A small image VAE, trained from scratch: encoder moe soft, adamw at rate 0.0014.
Rows from block 5 of the encoder of a small image VAE, named by matrix and row number. Rows with one number within an expert belong to one neuron, the router's apart. Each number is 500 + 25 x the weight over its row's rms, rounded and kept within 0 to 999. All counts start at 0. Numbers have three digits each.
Before each expert's rows are labels from the 100 images, of 14976, where the router gives the expert most weight on average: "patch colour" is the nearest of a few named colours to the mean colour under the peak. Only what is clearly more common there than usual is listed. The data: retinal OCT scans (Kermany 2017).
# router: slot weights (encoder.blocks.5.mlp.router.weight, 16x384), inputs 128-255
# up: expert up (encoder.blocks.5.mlp.up, 8x96x384), inputs 128-255
# down: expert down (encoder.blocks.5.mlp.down, 8x384x96, transposed), outputs 128-255

# expert 5
patch colour: white
router.10:508469494493535489452512475546477501476500520540494494469478521505522484520452522473511518520488516504511521515484483537517531487533532499481474498478486469504488491443472506488529501527516526504538557503492480481469512490495490499487546468479501496478507503479506499504536484498463497509470491488507508480495537524515496533528507457522446484502486486485518503508487554518518527513469
router.11:497470507490509473496477466513513499479507483528504475444491498504519492494465518480502513506506520487521512517471479515536521464512553505496503476479478462517502516440466505484532522517501527490506578481499504473454501496491481515488519500479489477480514521471518471517509484521484505522486487503503527487507523507491499502503462444504457475496476490485515501502492549494516500497439
up.0:514478503522499430493506500544494505504488526503495520506475521516508483497558498484509523502539526566494523484499531522466523501519490494498512492423546521488515505492562510479496491508458514480462505517480488514516489506552509481494487516452495483539539476467526548509482513534464495462494481579513516488503493468499501500484499510498493548534558513437497511535520491510520490501520
down.0:516493502511473467507497481545507503472449523486469503508494439455487514489457472518521530512449462512513524500514493476526550494458481568546515490502513528457485496524497472491516523494471530529509469474472451513521521509514502512499484493498484494494484511516506482485505516477486501524520498471513489470512517534508483537477502514483535528439513492518453506475436476489507506540503
up.1:505466494477491462490504467472467511528511518517469479483511462461503549488492470514490477492507498473537506488508541489487500466459469537489526473501512511505502483475458467477496500498532478509486490474479531522469532511528495492472490521484510491489495504511498502494472469488464505480564451477497538449502538493502487527467490475474464536467507522513514488490507526522504504497474
down.1:526521514494487467506472515493495490487504519513512461523555505538518518480479509476528528457484488449485475515531494496490505481509498498451491494499470497493478513490500493471518514479505491493475514465488475456442492518496522488521453468524444492506497485515522517478497440471484510526506510488453466411509485497519503471478476524516497503451481506463456490465504503547547492459523
up.2:521499469483491526525481508447461489514505501429468536495477510479532495481508468536485516502470465512472490476463487474500473544533528497535507471483466513526520498522491499576472505505469510527503472489467523518513495488439564539460492499522514519487493520523498497457514525506527513500528528476463502506524524515472488493470483532557504512459514461554500506475522478485473460512479
down.2:523479487516488532486507496500473496540511484486496556480469533483527517513528503509495498538539489496502485450459451518477476498537509469470468506484489494503539500519524523519519477471492465518518468507522507498488467433503496502480500461456519505506518491492521472479516497499516523475490523523481525488505520455453513476521509539481503505552571492516501507538472475511507509506457
up.3:516498490518491458466499492551522503519487511499502523494541502450517545498521520489506489480511522546510513492520548514470534510523465530470535541443517503470556505463508512487479475520474525444441489501497489512489503481551518482516459527490530504540509488468516545491485545472470507455520461538491509467512525487516506482498493471493475548484512559497502501547513499525519463477545
down.3:533507480492441446503463525525516497462454517474504468537524496525482546499479470500516526506441481461545512561501477506518554490446494545491507480487538503477491516492502482492481517474475464504483514455489452483490474538477512502514465508477444490478486514496510484514497491487457518528510498488492499465499510550512483513464486528504524505451511521488460525454489484506489542481495
up.4:523498490525498445490513503516548472501476479540456516525475519519478470509540503466533510476550529501500479506493516509487530485508517473535510531472506525514532518492536522478497512498492492422501506501521493481505498492525468455544492476514516549488486488463520499494487543536484471464504467567513484486510497510512524541509516497504486516483501497451483518529517483503504494506506
down.4:505488478498516486462510478513515497480456532478463519511474462494458533518455463509490523539448517512534560515471507495514517495479440523558515479515536515463494507534512464477452476521479517482505503492473454513520528501481471494510505545479535500501503493511525482496489559484488460458531471509571468507505522467491488531512536483492538513473489540503487506521478460517481495525516
up.5:501505456501491480482509476528498516487502514429480522517504554490517518502535502499507521513517509514503506496474516504436468545501489512509480524453499505502451497460493455517460470510493485500478480531477507504482527492487518460476528506441498482492524485494511504488527475540472496484486526446487498449520533486529515514488443516503461535547579477530533530538476534502495591487499
down.5:495503510480481496495484465522492469504474514497512509552500485507465491500483494508506486444475483505503478533500540482485544502519478500502525517506464513444498489456494506432535495477512564489518474469463491499533463513505480509503483534478493469477484491487531523489420491495485510509463448487522482457480525476479487481469451510472524512461486515486453496488503506515547488505504
up.6:500509499512480505466494486489508492531480515521488512499543466461505512495477486488491437496492508482513492483525515511483509483502492553473530549491443483495515482487432559528477484466510511495491488483497489518467490532504494495511504490493552509506464486489478486471484507452519505497538450474487498502471536500511485478523527470504485515452481560541501506505500508488498485491515
down.6:522503524503481481494466489499486508503507503523529461533533538559530477518504492484480528463496507458514478459522453511521520471461509545462484504484538515520504491516484511508540510442506448510522535439514503455459463489505530491492440474476439524523489497501506503513487447464517535525466538520490487478464492532479477477503496514515478493481478511463485475497513516477520495465515
up.7:524504454505492476432489470538583503517481519496450523496520521504493547492490490484511496473510543528525503501527529503451524520494457513469508574454481475463575487441487496500473453492479481465491494515491497527482497480531534445529495513477511478503467501472494508497469537488466513481506462531522497484473521482521506495488464490475476553520504572526501523535483520521500545485576
down.7:521509480508457480495455514517496486496501509495489519558523510550496511499486502514528535469478467465515499522500505496512548494455467504502483488527541524478471512526495455478516544457524525507544518460482469489492454513474492473521460513452476509481544510505534496538478466504497495497476507475504508481492510502500492533478451513487501513478496487483462495468528476522542478459510
up.8:501506472510490452483502482473583500511476499504463514521522486470497493497553493471521456463527510488500481499497499503463506492504488501494536552470515516492551523434503525485459499490499511385469504473524495482492512478512476442526492496508536504524480494485517505483498533496484481471507480526492524482504493508517518509499496483507456519447513527508473515527529511514496533499536
down.8:505481501504466473483512493504491472505484523493484509489461434515472530513439473489510554519466472487540541521510514489492506480483469507489507467514534536479473508552498449486508520494518502505539515475463463484498490516472514498529472498447512491534513498536534475470523515472492484463511498512544487500511496490495480522496480533473546502473475494503469505473496481523518496476525
up.9:524495492501483450499495471531477472518490506511522510469502521512469511496495498484544480463525519472505496526515559512524520498519464488472516528504510492481572478447504465441517472510496466504509495486500498552519476479513493461519506489446502514441469498484504495521492492480472490493517448542519485501475496512511508493493511463465517487536509537527514511548482515519505522511526
down.9:504531519496475489491483478517494504487493503513468501550474462528454490506479491508502553507484468518503537534483495476486522499456509506537492479516540519469446546511466458472510516491494533520571534507505482488516490530473492487515505529428483494524557527510538514507519530532516487500459517465534514514483493521489466562515457492502471484445506449495463515470527459506502526472545
up.10:520510482513467486521474542471482495501499492493497493512478508510510482491528473500494492526491459485487492489503514491508516503518537519532494461498457545529501480566500532551504538491480487529516533476479509473515462519466465547502493489527487559489499496473520492491503545534511482465514503516469487531540497533489523525470521542544511461506517451521503509460548439501474497500456
down.10:491514517514526496524499498520511481472526465508494481514555474513473504519490504482518523493479484542501504547513527484535517491455472525557518501519544503504484488528502479537447492544508502501500536496505506475503518506479486505466506550529493507521523490494475553529503532519504497487488530537514504520504476467499482544527516467484501513506471519477469487485526528509483475496535
up.11:489515518443507549509498456442495517487482491456530502491461496475551501497478515516492464487471478476496473493493434457508473520509487473489533503513470505514485490530449484534495499500505509523492460495533512533518524495507559517472509479501472462503431522546485487529497447483586497519510501477524485508484468484473481485507471503487497517467495496488469444522474532451491458519520
down.11:487495515495516549455517497475495513534551502496498512487486495502515494536493538514469535501532528478515495454502453503483461520517512478481500530506502513495502497501518528552526490472526496481535511523505498452519479451507463500518495439449515528514512511514464497475524510547509547496487519509503514486503503476479514491538486521510495507547507528511530494553495524559508519495494
up.12:504494525507493465477504517538523507480493530487504495503497525495502516503529479480494538470493503601484516497518528512475491496489482503479489535456492484464493486479519526493482471494486526503472527523498516525480485485488515446507499513459511513538506482476518551489514525492443534475466509584489523499481526460530493511486497513538460495495528506494512517517487497507518549507559
down.12:514536481515480457491459457549510472496467503469486521547502503519485547504481472513523494502489471482524492497518494501487528493482512533503476525522481545477494498480482485456543519493475537482510533465488498527544495495507519518520454535459490508505522515483511447508500518470547495489486464463486472469479496547503483490468464480486499521475523528478468548437487518505510485482519
up.13:484490527497519492482512455539490523499492520525514504470536492465508550506458535477499496498514536526529508500531508515491507491482446510455520516492526478444538496467478509451513480491507519471486490500522482514469522496556481478509500514498516480521486504494492495482508467462484485505524449501537501480486493487500494457515477444432510529511480567492505484530482557507514472490524
down.13:503515520481519481529506508495514533440502499491510439528527489526487477521513512472517527521510488499483493518518500529511484470477530529471494477495516509502488506479476511511458566507502501491462533493499492477501510531487493534486511474506463512511460499496450516529489493540476538537507510495517515491512470516507510536509526466509498480485496497481473495463479536487485511499502
up.14:485518492444506525487515471437512528504479500449513515465466515525514497492491530513509498495474479498487485497487454448535483513499483498496523492512507491523488504513453469551510490504503517518494488502537521524507536496500561539482518493493478458514458535543471503528494450465562505535470502502509484502484479486485468504522487513481513515477538501464461434520495552456506475523505
down.14:478494522497517520489513519481504511521547501499512510491507513481503486488498523497494507496512528474496498459484488506463476507501536477466485530491469517518488507493523552519508515487507489464532495513473493431494486467512428519511490427457488533484521489514476481476523510533508526491489510507524517482527488462487514498512486517523486468515505496514540489514512506589523524481480
up.15:493493512479509495486505460534497527506491514513508499452532496473511560500461508486499494491503522504532498497519517508508514495483438508439518515492514493447532492469461493447520492487504535484464503489514491514466513487543491478505486514500515463518491514520504511489500471449487500493536438476532514468488509480501490466502471448444494512522476554494512484522492540505511469511516
down.15:503514524485522492504499522476518553448497515503506442530547489536499481504498506499506539511521505495509480530528513501504478483458531534459496480501508495505503510468479525533458542489511486484489551488507489476498522525470505546511517465514447520504453496501452510518493456525471543509513494500533499485496460527509521551499498461510499510480467505495483474471489541495492498499500

# expert 1
patch colour: white
router.2:508501522442471494460475486489494475444495459478499462502534470494499488534454502535537463467531485467492538514508483478477527482517492498465486519530497535484508475475515484461534502480515492515515493477517439474499464553495486491472533517441523423484508427540528500519467489497494500577512457499514486474524463492526506482508504488454503487502473489457486482469477488473504538525491
router.3:501504473507526448495537522528469486479500538532537488519503503503500555485487484465504507530508536533513556505508502494484524494517489521515516525495517510511521517525460490498522470509525476502526527482496514496455544487517489507496530467521493531495503466450481528522504458528466506509502477503559508487507500483507536522519493524491517520508454506513505474511504519556514526461482
up.0:521485510494501476478517508506548487512496513501506501513498531476493465522455527487532462483517518507526487482525539487494525436493496498499508505490508475484537507491511510472504470509495467427459473545529471510532505488533526457490499509497472527470423515493499527488502517523478502486496481534516471490460489518535491509519519479432504536492493543532525510508492433523500527503509
down.0:500497503520516510542518481459472485492496530473518454499529473530444498477473492502478520500484505530526490487486507477484489540480509489522488486453488552496467503471507471438497507503489506513531517496519468474496525526485453505459455525485504507481518512538528502474511528534470464494468481489560500514494501492509456544493491495526499464469450480488505498507525493530478508519527
up.1:487480477498482513479514559497533501486498474530492483497514479544501461518503473497482467532458478481500547482520528511536486463500512510486521504536498549535518533549485504515482516487512504429462547483470530472504476470492473481511493499501517499515510486506492544543504539495430484485481510496500525551467483483505487500527519500482465487484500480489485522453575494514505458480518
down.1:528490486523485431541504527496542520513479492475473535508468502501502493472516469492485482545483561538464533525521516534556459499516508509480485467493504462493536489482469501499541486478478509494459514463530484497484515488498502493517508504570518522511504513459510501542535519470503514519553525475454477519511508499518496486474467481492462512503549541520498527482480499461478464528463
up.2:501513486445478506505495486526485487490516501469511489495526494496494527483535543528528538483499470462503510455493540521497522488469465529510490511532540468478498473458496519502463514488482543504493453552476513524466484516483505504508474533495496500505574512487504470503470513484565497498526491506488524479532545510517546463487474510523495517507495486502526512480523492506536534452505
down.2:499510510476504498521468513477506449513534494506510502533539526507503508483480513512518532475513445430504484537521504496491538474487514483487504512528509483484499512480476481476529515464508530500501477503465519451486462521512465517532477489497495508491522501492504480478467494499533504510467480475445514444520518489545515498490466544539497486517488478508506486472509519536545460486485
up.3:477511444477512522500488513478491506519483493477483528510489496513493486504530531493487476508493481493503506496502439534484472481476505529499499555487527515519455547521463489534487546487519504379474512498492508506496492481520513504481506495479542490513519485513508462522521524478500499498468537462482520465533534498488488429486417464539476517520539548547495531487551535490503447506485
down.3:519489469506485465522492479451526505519506493467480511519403512538491479507513465511471514485508484480510527551537558507540468487472505480449499492515545476495491506476494450442572486460479558521519500483524495507488517493471508476511481495539517488489504504493509478495485467508528512496542523483491523442557558509495501482492504502515450496452527473490488507493494501487489500494499
up.4:512525525516516451530497539580501509509526482519536504519514482507525521504522535476535531518539509513480520522530464551523492476511502526511527505526534523522522482487504476535501500512510498489504496538485476511489490526536526504519505558498525543490543466419503511495505521512501509488469513525496498475478481494526577530523508486476528500538493484470523490522484553528538478439521
down.4:528513522473546484543535471505505505490442512505509477524504452450503506508472526512533518486486544496493524474465477506503502504493480524523561458458485500452512490474483513460507507524524464463473486489464501501511520520494534532499488485489526443500519497471525547490473508494491540528531515497566484496523510521503510496498518524507557506462488515466505471485506467497515502532488
up.5:500490496488544520504491512469487524517518505487517469519481489471477507502437483523481543455478504525510464502475492501472486479466504510568506479490522495490483505446496485502509476513488505500568465502516495504503495477499507520492479507553502509495477516515495493492511482504480494511503543476528520472494485535467482458490423511523479489516486471512493469481492497502493471512456
down.5:499498509491485514526480501494468511512502507518518521513477515492545490499492516490471516505550477448501500497502478471489508484509513468477511537523525487466510528485481467523542516525477527500521516508536494525454464503511541508469492510477521526520493521503463467473486438515495558490504466457500496453523482506511507487498491503506474490468514504536484526491541526491527462448482
up.6:510525488499475519462489535488482473513494518497492501520498493474479490515492456499468474503464485496479487498506555484485464463517502503536497522516499454514512508516466527487503476482517484440494518501487494501510476483512501500514498502506513532400471499500495500474509525520482489494520521477499480522488517511526484479502498511476479473514530525572511498478513470506489472508473
down.6:501496470510510466481508512489515541485484459495521504500485514523497471510512487496455500496510477488498494528489471497525505488474511455463468485526550519492496526470492424563529502483494494546525541505553487496503515501484487480427501563503503478499529499516550503520502456483520505505489510490538539495460486491476502490531505432493463472471490469451469496497517516476492491499485
up.7:548466506494493507450490502547504491529510516500522491482506538506474465501452460508489545477467504522494476509505511489500480491490493468475500508491535484461553484436464478475514448541492517489507503467521481502473499448507519431520509516470517501468475512506506551505504470457450515481512502421548479487465490495494496495482455494453501564527504529513515468503492528500524525507529
down.7:470531510513484477495487471484485465506504478503512485539491475525464488531455501508509530479524480413515469532505494495460528495483481471506467523548491504472478520513463474526536543495513538533516527515523449461492470529512455486483488533459503521472505510489519416490458484530504492517474464503490492454496462495508507527487480511510498483499475468503498484500500516551473458486496
up.8:493515533508525461526494500533503467499503473490487517534496497578505481496565529478515507521577451453489510518506479516540500464522509520508523509530540534507517491540475484537462515487506455541527485497492487511495497535494484512520519506516509511476501488495508478491498490517488478498450523511492509514479467498489589533509494476510519461498484463469474531508471528488500491475487
down.8:504511507485526525512521480522528488481478506518475492555540480470522498500512543502520525503475512545518524492463478498525524491459478549548523490464552489480521509481517512499487477513530475469490492498492514517522531512492477495506494482462519421530545498479517531532502533490498504507524539461553524560499541490513494502535492487484519539479463485471481504459492469503526514493501
up.9:489480512498496506538488458492538518497508496480520498497502503458537516501513564498487456521503486510487495509492436493503485571507467522500529454511493508504464505500504502548498535508496549544485393475526488512498512483478508568483509470478495487569536514499488493516494467477566533503464493489496492475504507514469512424493484483553521493474485526507505481524453519475487541518480
down.9:526494493501506528478498466546497549504521492511491476500506463479551537505514508485504496482508499462500495449506486485490508491516492526482514532471501498514502479511531544469471476550507492497489429508486565499515495477543495533528489455512509526556469488492444514502492534523507464491514513528459515494521519508469489488519519522506531522487490493463502499512490467519519561499494
up.10:495499526521522430481520509503483477513497501531490501519505485451487474511508487479511448496493519493483512478528631546470513496498496477539492527533523493520537482513499509474505466507531477465505477511489489496531488497510484487519497471484476533432474486497498505515488510522458491470502495525518507515476523486522537499512551515475497518485493526513488504498486492511485495532461
down.10:502517505515506496507503459537528491474468529518499511494483453515468484502493474498494541498472473501486492500483444534513519488455481487501494476460488523486501555508527458495503512513499548512523524491551476491500550493501482498469523562515520494516519504524553498486523518472487456482508537473547491514468496484484486513493509448503519478446520505498470510462491468501455477513501
up.11:516480536479524468517514489564477495496514532530516502492522504477514507504473501481515541496522513508531503495524536538518511453484459524499511512495534480454571470434494493486510495508511549512500491557506465516457507510524512507527498537506520514504530504493483515488495476464502505502508459489523514440481508503505509497517493465499517516510469525505523465510482543504527477489546
down.11:500523529490532487563516487486493515468490482512511472500526481492490491522504509494525518475517500482516510489487477518487526496507479511517501481479509508446485459494497550523486531526537471482444502500500495493520494532476541530478549474501513470513501495487464490514477484514487511565497502512514465458491468516529499482520519497482550497475441505472509500485479511491519496535507
up.12:513490500480469538523485496453473473517469511442487522534476517441538567492504496519457504490480487506485487497513485480462481587534502480539501515477497467513473501520494516518479476487487472507501481502487494533489510466497548551510509484527501510457462515508525479437530483495537502496507539467497477483491536506477473435475429508502499494508542528552524498518480496483475502495472
down.12:511488460513490514433523505501484537479500469476510507487478472498522525536514489512445470461550517468512510502547476505475467517532499496448494518530517505487493498517530506518519490513466491555482458543522502523501512494509497488462487536525495506535501485533497502471535503490562522493505496543494531509476513479444495443494522485476508489489465489476483535516461526492498526508491
up.13:502493519468510531523490535471517508539489513488507511529502517482506528505477488516512521506460516566496500505517530484479492527511523443514477480491513462499480504514527482493506442518494457454509500521507497525518511451524548518538511501535486523449458503526515535455551521511465500506472535513513482488500479508486478510510477554472518491554523479514527464513495466541497492470484
down.13:461488524523516475507496529462437515484518464459501509481501482508469477500495489512467494513555495491502521490527483526504463545497533475442467508502497519502457508507518476448514518479473490506471517519556517465506511514522439484479502550495488535454513511521521446480524515525492506489478482507499504478519491467504516512465507521541490488532491506510492503517501515549491506496492
up.14:529506507508507503465506486529452488517517501511526488480524497453490474521485455483518510510498504511475497505524569519520502478479477520532511494489520481481560460470483502486480447523519489503499482534480504501520475519484506500495482522512492498501513496496473539516488489524461508475511474493523497543430495494544509488525535490452515505513499558560521475484481498510505497502531
down.14:486506509517506464532498496507497499513494530514514503516502483489467434528469484502525518526463479454494493513474497479509515495495517440491505491538500521520489546470500491532505571501516533512536529508504502486475525493498484495463528499471479520513534501508561478498475440474493499504428512460503473487471474490456486532509487469528499475483489470463476510458519514500476510474530
up.15:496553490511510492471504503479513453527489499509503521505507484471470408512515479490494483505461503475496473485500546506500519477505499498544499516511504497511565519523513514493493501507511491445486490514495484493521447484508480503498489487495488524401484492503484483518462539532512496481503512508504493520519498498498536440490552510483473498489516517557491523486536467535481480536490
down.15:504502481500496499517493510506509502514502537513503514525534546541489466504501510476479532492476492524531521562473471476508528501429539468487520496467515518524497557483501452502495510507494499520555564500577486497475504504457535513435507537503515527522544511504549516481539471488514481512492549467524533465505504498468477534502478444537465477482512509524502493481532477472516482463530

# expert 2
patch colour: grey
router.4:552519502520473502451482500491479513505493464524520487508502491487483439474492491465548476491539453514454485511478461522486492465492521520482434489498479542483492459482486475497508490504541461488485501480489517521479490476467464491524473483507498500484459464452489481519490489474464488467515493499491486529483487480523545495542499450507448550479445500493496521459482463469488513513491
router.5:522533511507501488469514492512475499528459483518541490555476516502489473504477493447577468494498501500468491493527461529498506452527519492505511481515484509509494497475497462493504469486557474506498520517521506566502509490478471471509509480530457494450461484452458521553475509461470493472502479522521497516463481483520562515516535495483507551457443518487481480484483516497495521499501
up.0:487475511507491516554486428498478490502532462508506529497517485546472475487496534512474503464536457467491458537522422493492483456526505507522535517529480487499507497486501520563491508496533503493491517475511510526542471493493512495487514500494498485523518510522510460486501471512549496504460508519489482525466475519498443508507490493509525488470487458497489508482508543461507561520527
down.0:481482490496512497507507547506498523510539515542545527454523487516505498497491487477481507483485481497483510546498456494502514474508533467465491529536499518507495502489514530548479504516523446467461506483505508478500484468565516504525519493549478511477463485515464538534483488508505538502477521499519517535497513478459509470502482466483502410474454497430504502468521507504523498511492
up.1:526469502506487415541508508491491459502487489517509544479531520502501499500528505507525520478605505505504447539502516544494502490494510492487552501494530518478512485466506462517489477545512495509496493500503478461494490491487497487507534492551491542498518495465547501463524468487498491474497517486478477453496498490483547505464495520505535497533559496518503528571467510499490490510493
down.1:500527481478500483491508502536523509483503503496491511514511500444497505528485516488515471492426505501469507512489526470487528485465487569502504519527498501507503516490515479509527553487507476451495501495497448517526493499555474507492479492481516529511498475500481524487477554489497481516499516509497526524523514554464442497505499508493557546495515548503495504449573481520505527494474
up.2:521471478498515456530505472507493501521467550499499531461568531514534496496523502492507521480549471489502434517487471504476494498483488508485545513490530496503509509431502475512480487517518501498478486494514487478482509489517524516509507513523506492505517512543543555479545497469552518484483520465489478452494523517519457485462491509493525477494533533489506516522451534491513529529503
down.2:494512511499503500535485547502505474487535507470506481500484482451498521480477479499499518482454499522492481527478528459485514516513473540525468506497507519502497479486503494537466510511462487495491489494518495467521483507502461511515480480502520550485492490529473531504457515443514529509505518516497472531498458504516510503556517544492524517534502494522469507489570486513494508502516
up.3:483496415521490487451487489486529511521520514514488513518493479513478467496526477500466503520504507491506479499460495504512513537521508497506489471518516461546542498548496552508502530469511543512513517502499466495477466512489467497501520487504528506495513487416497454484474496528542508476517532476503561513524505471480500503454500505480436491511500504474486519495532483501513572527488
down.3:491511458503507465504448516485522545518502535497504534538494503528490520481497475498470540489475493476515467534524498517488486508494564482484517510538533497490500509504493506498560502483512510516490532486499483535462485483529475514514496505525526516500532480478527431504503517503521529466490495468469509525542586497467528469424497472485538464492517492520437501508514537451525506509464
up.4:505478495498491465472507501501488468524484534475493523454544519497526499499506470494529520465534499473505444533484497504497519530489444504514492521509519503489554492437497456489483494504500499545475475499491520499509482491526525519517474535484474492482518519534530545497500519487542512498472513487489456457493515505493487498476506478491547481511530531502522507502478516510514509534520
down.4:503518506505479470520502529507489469550469499497466513481475536470478510491507521513537524482444512517489505513479548467468505529516468508525492516481487496543516539485508510538422486490463476496528459491503483485519467492516473510532494471516510507450476527520485519499459527469486492509503512491507468513492500509526493512522512518493492519541505487498500509502561487513494530485503
up.5:516517486520510455503491503523469499483540469484519527446514486492489483490501519505521508453514530544505464509492552511498506508487454468464487528489535506494521460476511483483508488506494504530492497495475502542512432482511472466503485510454467483499499494433498489503455465493493554489470482533493504441500497444464584477473490523487552497535546450462503494567515524506499516493500
down.5:531502509478471494499482506516498472495456472509465504520497529559502487508444519508524502479464510477516493493526537476466491495484524527479498504532504484477520529503500491466488489505496511491469505490472473502527484482528533509531504531518450497474502512484533489482490532519493483521475469513526453462488521515452470523480515494493493505466504539493448520508534504463520491481497
up.6:476518457509514488456491547482518493540538532508506553508493537526494476491520488485489513492546500521494470519520534506472466506496577507495477542559521460525523512484455477518506495456518518478493489486479500461468455486515546500500524496537522536488507489483501536485545494507486561483505536465493447505491545469503474491487492500501499457527554532550525517503477531486554539521515
down.6:500525519463509490510507521498491512512503500495504462504511494486470511499495465519515510462461501529533483537491514489476508518486532536566496502531494511441493529487464522505532530482521518479571523475519481499522489510514430525526503508454540523504527498471493504492473516501492525504495502500487509512502544518511476516483460530491520510457493502520464495472551513451529526497514
up.7:491506478508538473478501525484536440522488532488465531530470547482447517494502488489527482513499497465491526506497549506477512488494550505530458508490506516503536500479527486509467505495514494451525484512491510490511522501501477487526510492526502570483506509556478491534524540523460467491485522530501489483509516549522461517491520504522510527498519471539505530483505451546493468511517
down.7:510523499509511498498513454502523531459507491504442519486498503523433486499498506500505546523449511577480554492440518493525490497502476511548488492457522484488504551499488473491455534484473470482491496514481491484502541468494461502467526490456514492518527519500491515525517518538483489498472504491518499543501456516509470540520492465507489475452506485490477521478533451512428523517531
up.8:494532464504500537490502525475555518534486466499503521511495550545493505495511511506478504482486443479503482500494458480523492449531571514527474459541498483524518516527493502540492519453524495483500504484513486528496520509463485525493509531554522526523505507539488482511548509507494508509523521497512526569506519506506443508483487506543505503494510470503513494446496501493537520493511
down.8:493488524508518514507504495452526509458482489509507540483506511491523510490516512484488498526520421509501527542521445518525503466485479523518512486478478493503531539491504522535506513486537513483472479536525500514478534488480467512500530496487476526512477484525450478487524446509523491485484490484474539498505446524499518499516495496525494500510511462488518471445492511511479427524515
up.9:542519491494516538495501513490510529477486453503505484520476489484468494503465502514480489510451445525500526516506495472515499492513509510486504471470469513461507494524500521509494501424486526535515487469530511508502488506501500506476510490540503446512484509492482500527470476491474533514512444477525516527503467449479465512536477536489484471493472494519498498479509490487517510480508
down.9:502493518506495508499510499470469476550492493507534480491492544525498499507505458491449492501567476466482482493515451502514475495511496445460486501540474487515501458503475509457539481505501508539482504486509500519482484466494538499527491492525488530506455505490509487524502434495523493518505504489479494448482525488494531467486476524505471523516486483472504500525467512483500499469520
up.10:445468501495482489538501524479515522503511502487513525451533512517513516507522485507496502492533491515500461519521467502514475493497544501477498528576524479487483500471493446530486489517534502534492480500500495515518476485510527514514519503463478506523511490501474487466545472433549537518483513501445448498518495472481465487517490480498544451518545522503496498507487567468549527507528
down.10:460523481473507498441510521508504451515577486533486517483572563504483491507474524491530501478460477490500497496515525488476476507461525517542492508525479493480501514473489526514485526489539493452538506513490482418507505471509488493539499479525480453453543496492462525478489522524459529512505490495530516493477564483481496537507491493500526486508513500503554505492523495538553486495472
up.11:506536538486520523506499467493480448483490459505497494533442510492468505510458525497512486507456482513494543480492481530447484474479482507509445510524479559487485515523448475470490494490511476469498537459494509498492524499508504491482502481467502482488480499513462525551462522523466452508493495500505496473496499523517506512519477523496510552477477487511491502471547487509494470475518
down.11:484509528515497511491497468465475499503499505493504484477491477559509467508526510501473480518515522527451517463508467518511456502514502495484496509496522498514502509525495466432526544513480504515453515467467549465481512433485568538473529509470478479517540509503555503491521473539508513513501509496493524508505446492467491499512501481514457491512507474466481486501489496445469503509511
up.12:486501456522493450512491451495504549501517487492503500477529484520494483500550526505492524504563490518504437497487467525524514495466519518482520458513529496540509491534519494513487520526502516523478514506507448487489494501488492509504525501490515512519532495450522506482503475546525524480487543477489515466543490484470538500448496504491497482535546514459504517548511499484509507509488
down.12:516499495482524482496484513501535499475524517482503554482520530460479523504440508502528514520449497478503495537505552498482516484465514522488526488535509511502501490526529483486510497483502505468458511487453459491511526481521467518488527486509505518466507471494492485460532530494509508500493515503510511502549541524474493518463505532487556508493547505531515509496544492533527455499473
up.13:517498477502515529491508441504458534498510476511505477540486448468470491502491511514466487493453474503497514479503455509504525527511475513516507486501465503500487489536477553506490506472499513512487502476521496520481522509524503499489515492493489439542488497472510510512460462573466508493519458473519557517498489473489505500508497503488471499503469518510476502492490483458520547490505
down.13:508486499508514507486470491491466531504501508510537484502479497510515496514494478509449511500546510485537445516531466495519520499515501462470501479503488512491505466494495547471523468529491543538505517486502505527470505490504530512496509511532498520510474494481493447513529484493512514492497516505477508477509522505476514453463483495500463466489464459472498487556450548458491478525528
up.14:476513509484523544483513460496495439476484466480478475521482502491559503503489516517513499515467470446497552496497472487465477466479518508514464493533468531519463515556528480510479501493516491471516497497492489486502563493509495518492491486512497511496502510576464523535501533510510456500483517543487498478497508543521452508516506505504486522475472490497492503422506469502469435511488
down.14:503510515521524523501536513464485492502492520481494500466502494481515478496521509503469485533504492577457541474464497520521463500519500488517499491476510499533491479518510485495457510488482434460463494494477517450476526456488500515467563480475478523500515492505469486538528494522482485538498510495507504522520451504481484539516502482517464479532502517485496494510485475509438472515500
up.15:498469490491512441532521489484515506501486556486490504511521529483549520497534499508512530488525500468513456482488496486467489486461492496486510501512540507524536505448473444502481491492513502521492465516505508486507516476516523520495487505503484530512523505566517554479545499481542500500488517483493496429523524523500462487455505502505496490488521505486509505487459516494509509527506
down.15:522534518487517471518500519501513476517486512482466503482440499450474492486470504501528502488459509531477491534474543450480513502500464513540473493495488522503507484474524518532450509496467482497502493512486479476515500503496477496528538481483515513483491502526482524516467529494469506508502486494506457516486504538517489510525502519535514527520507499535521527496549442517463522496501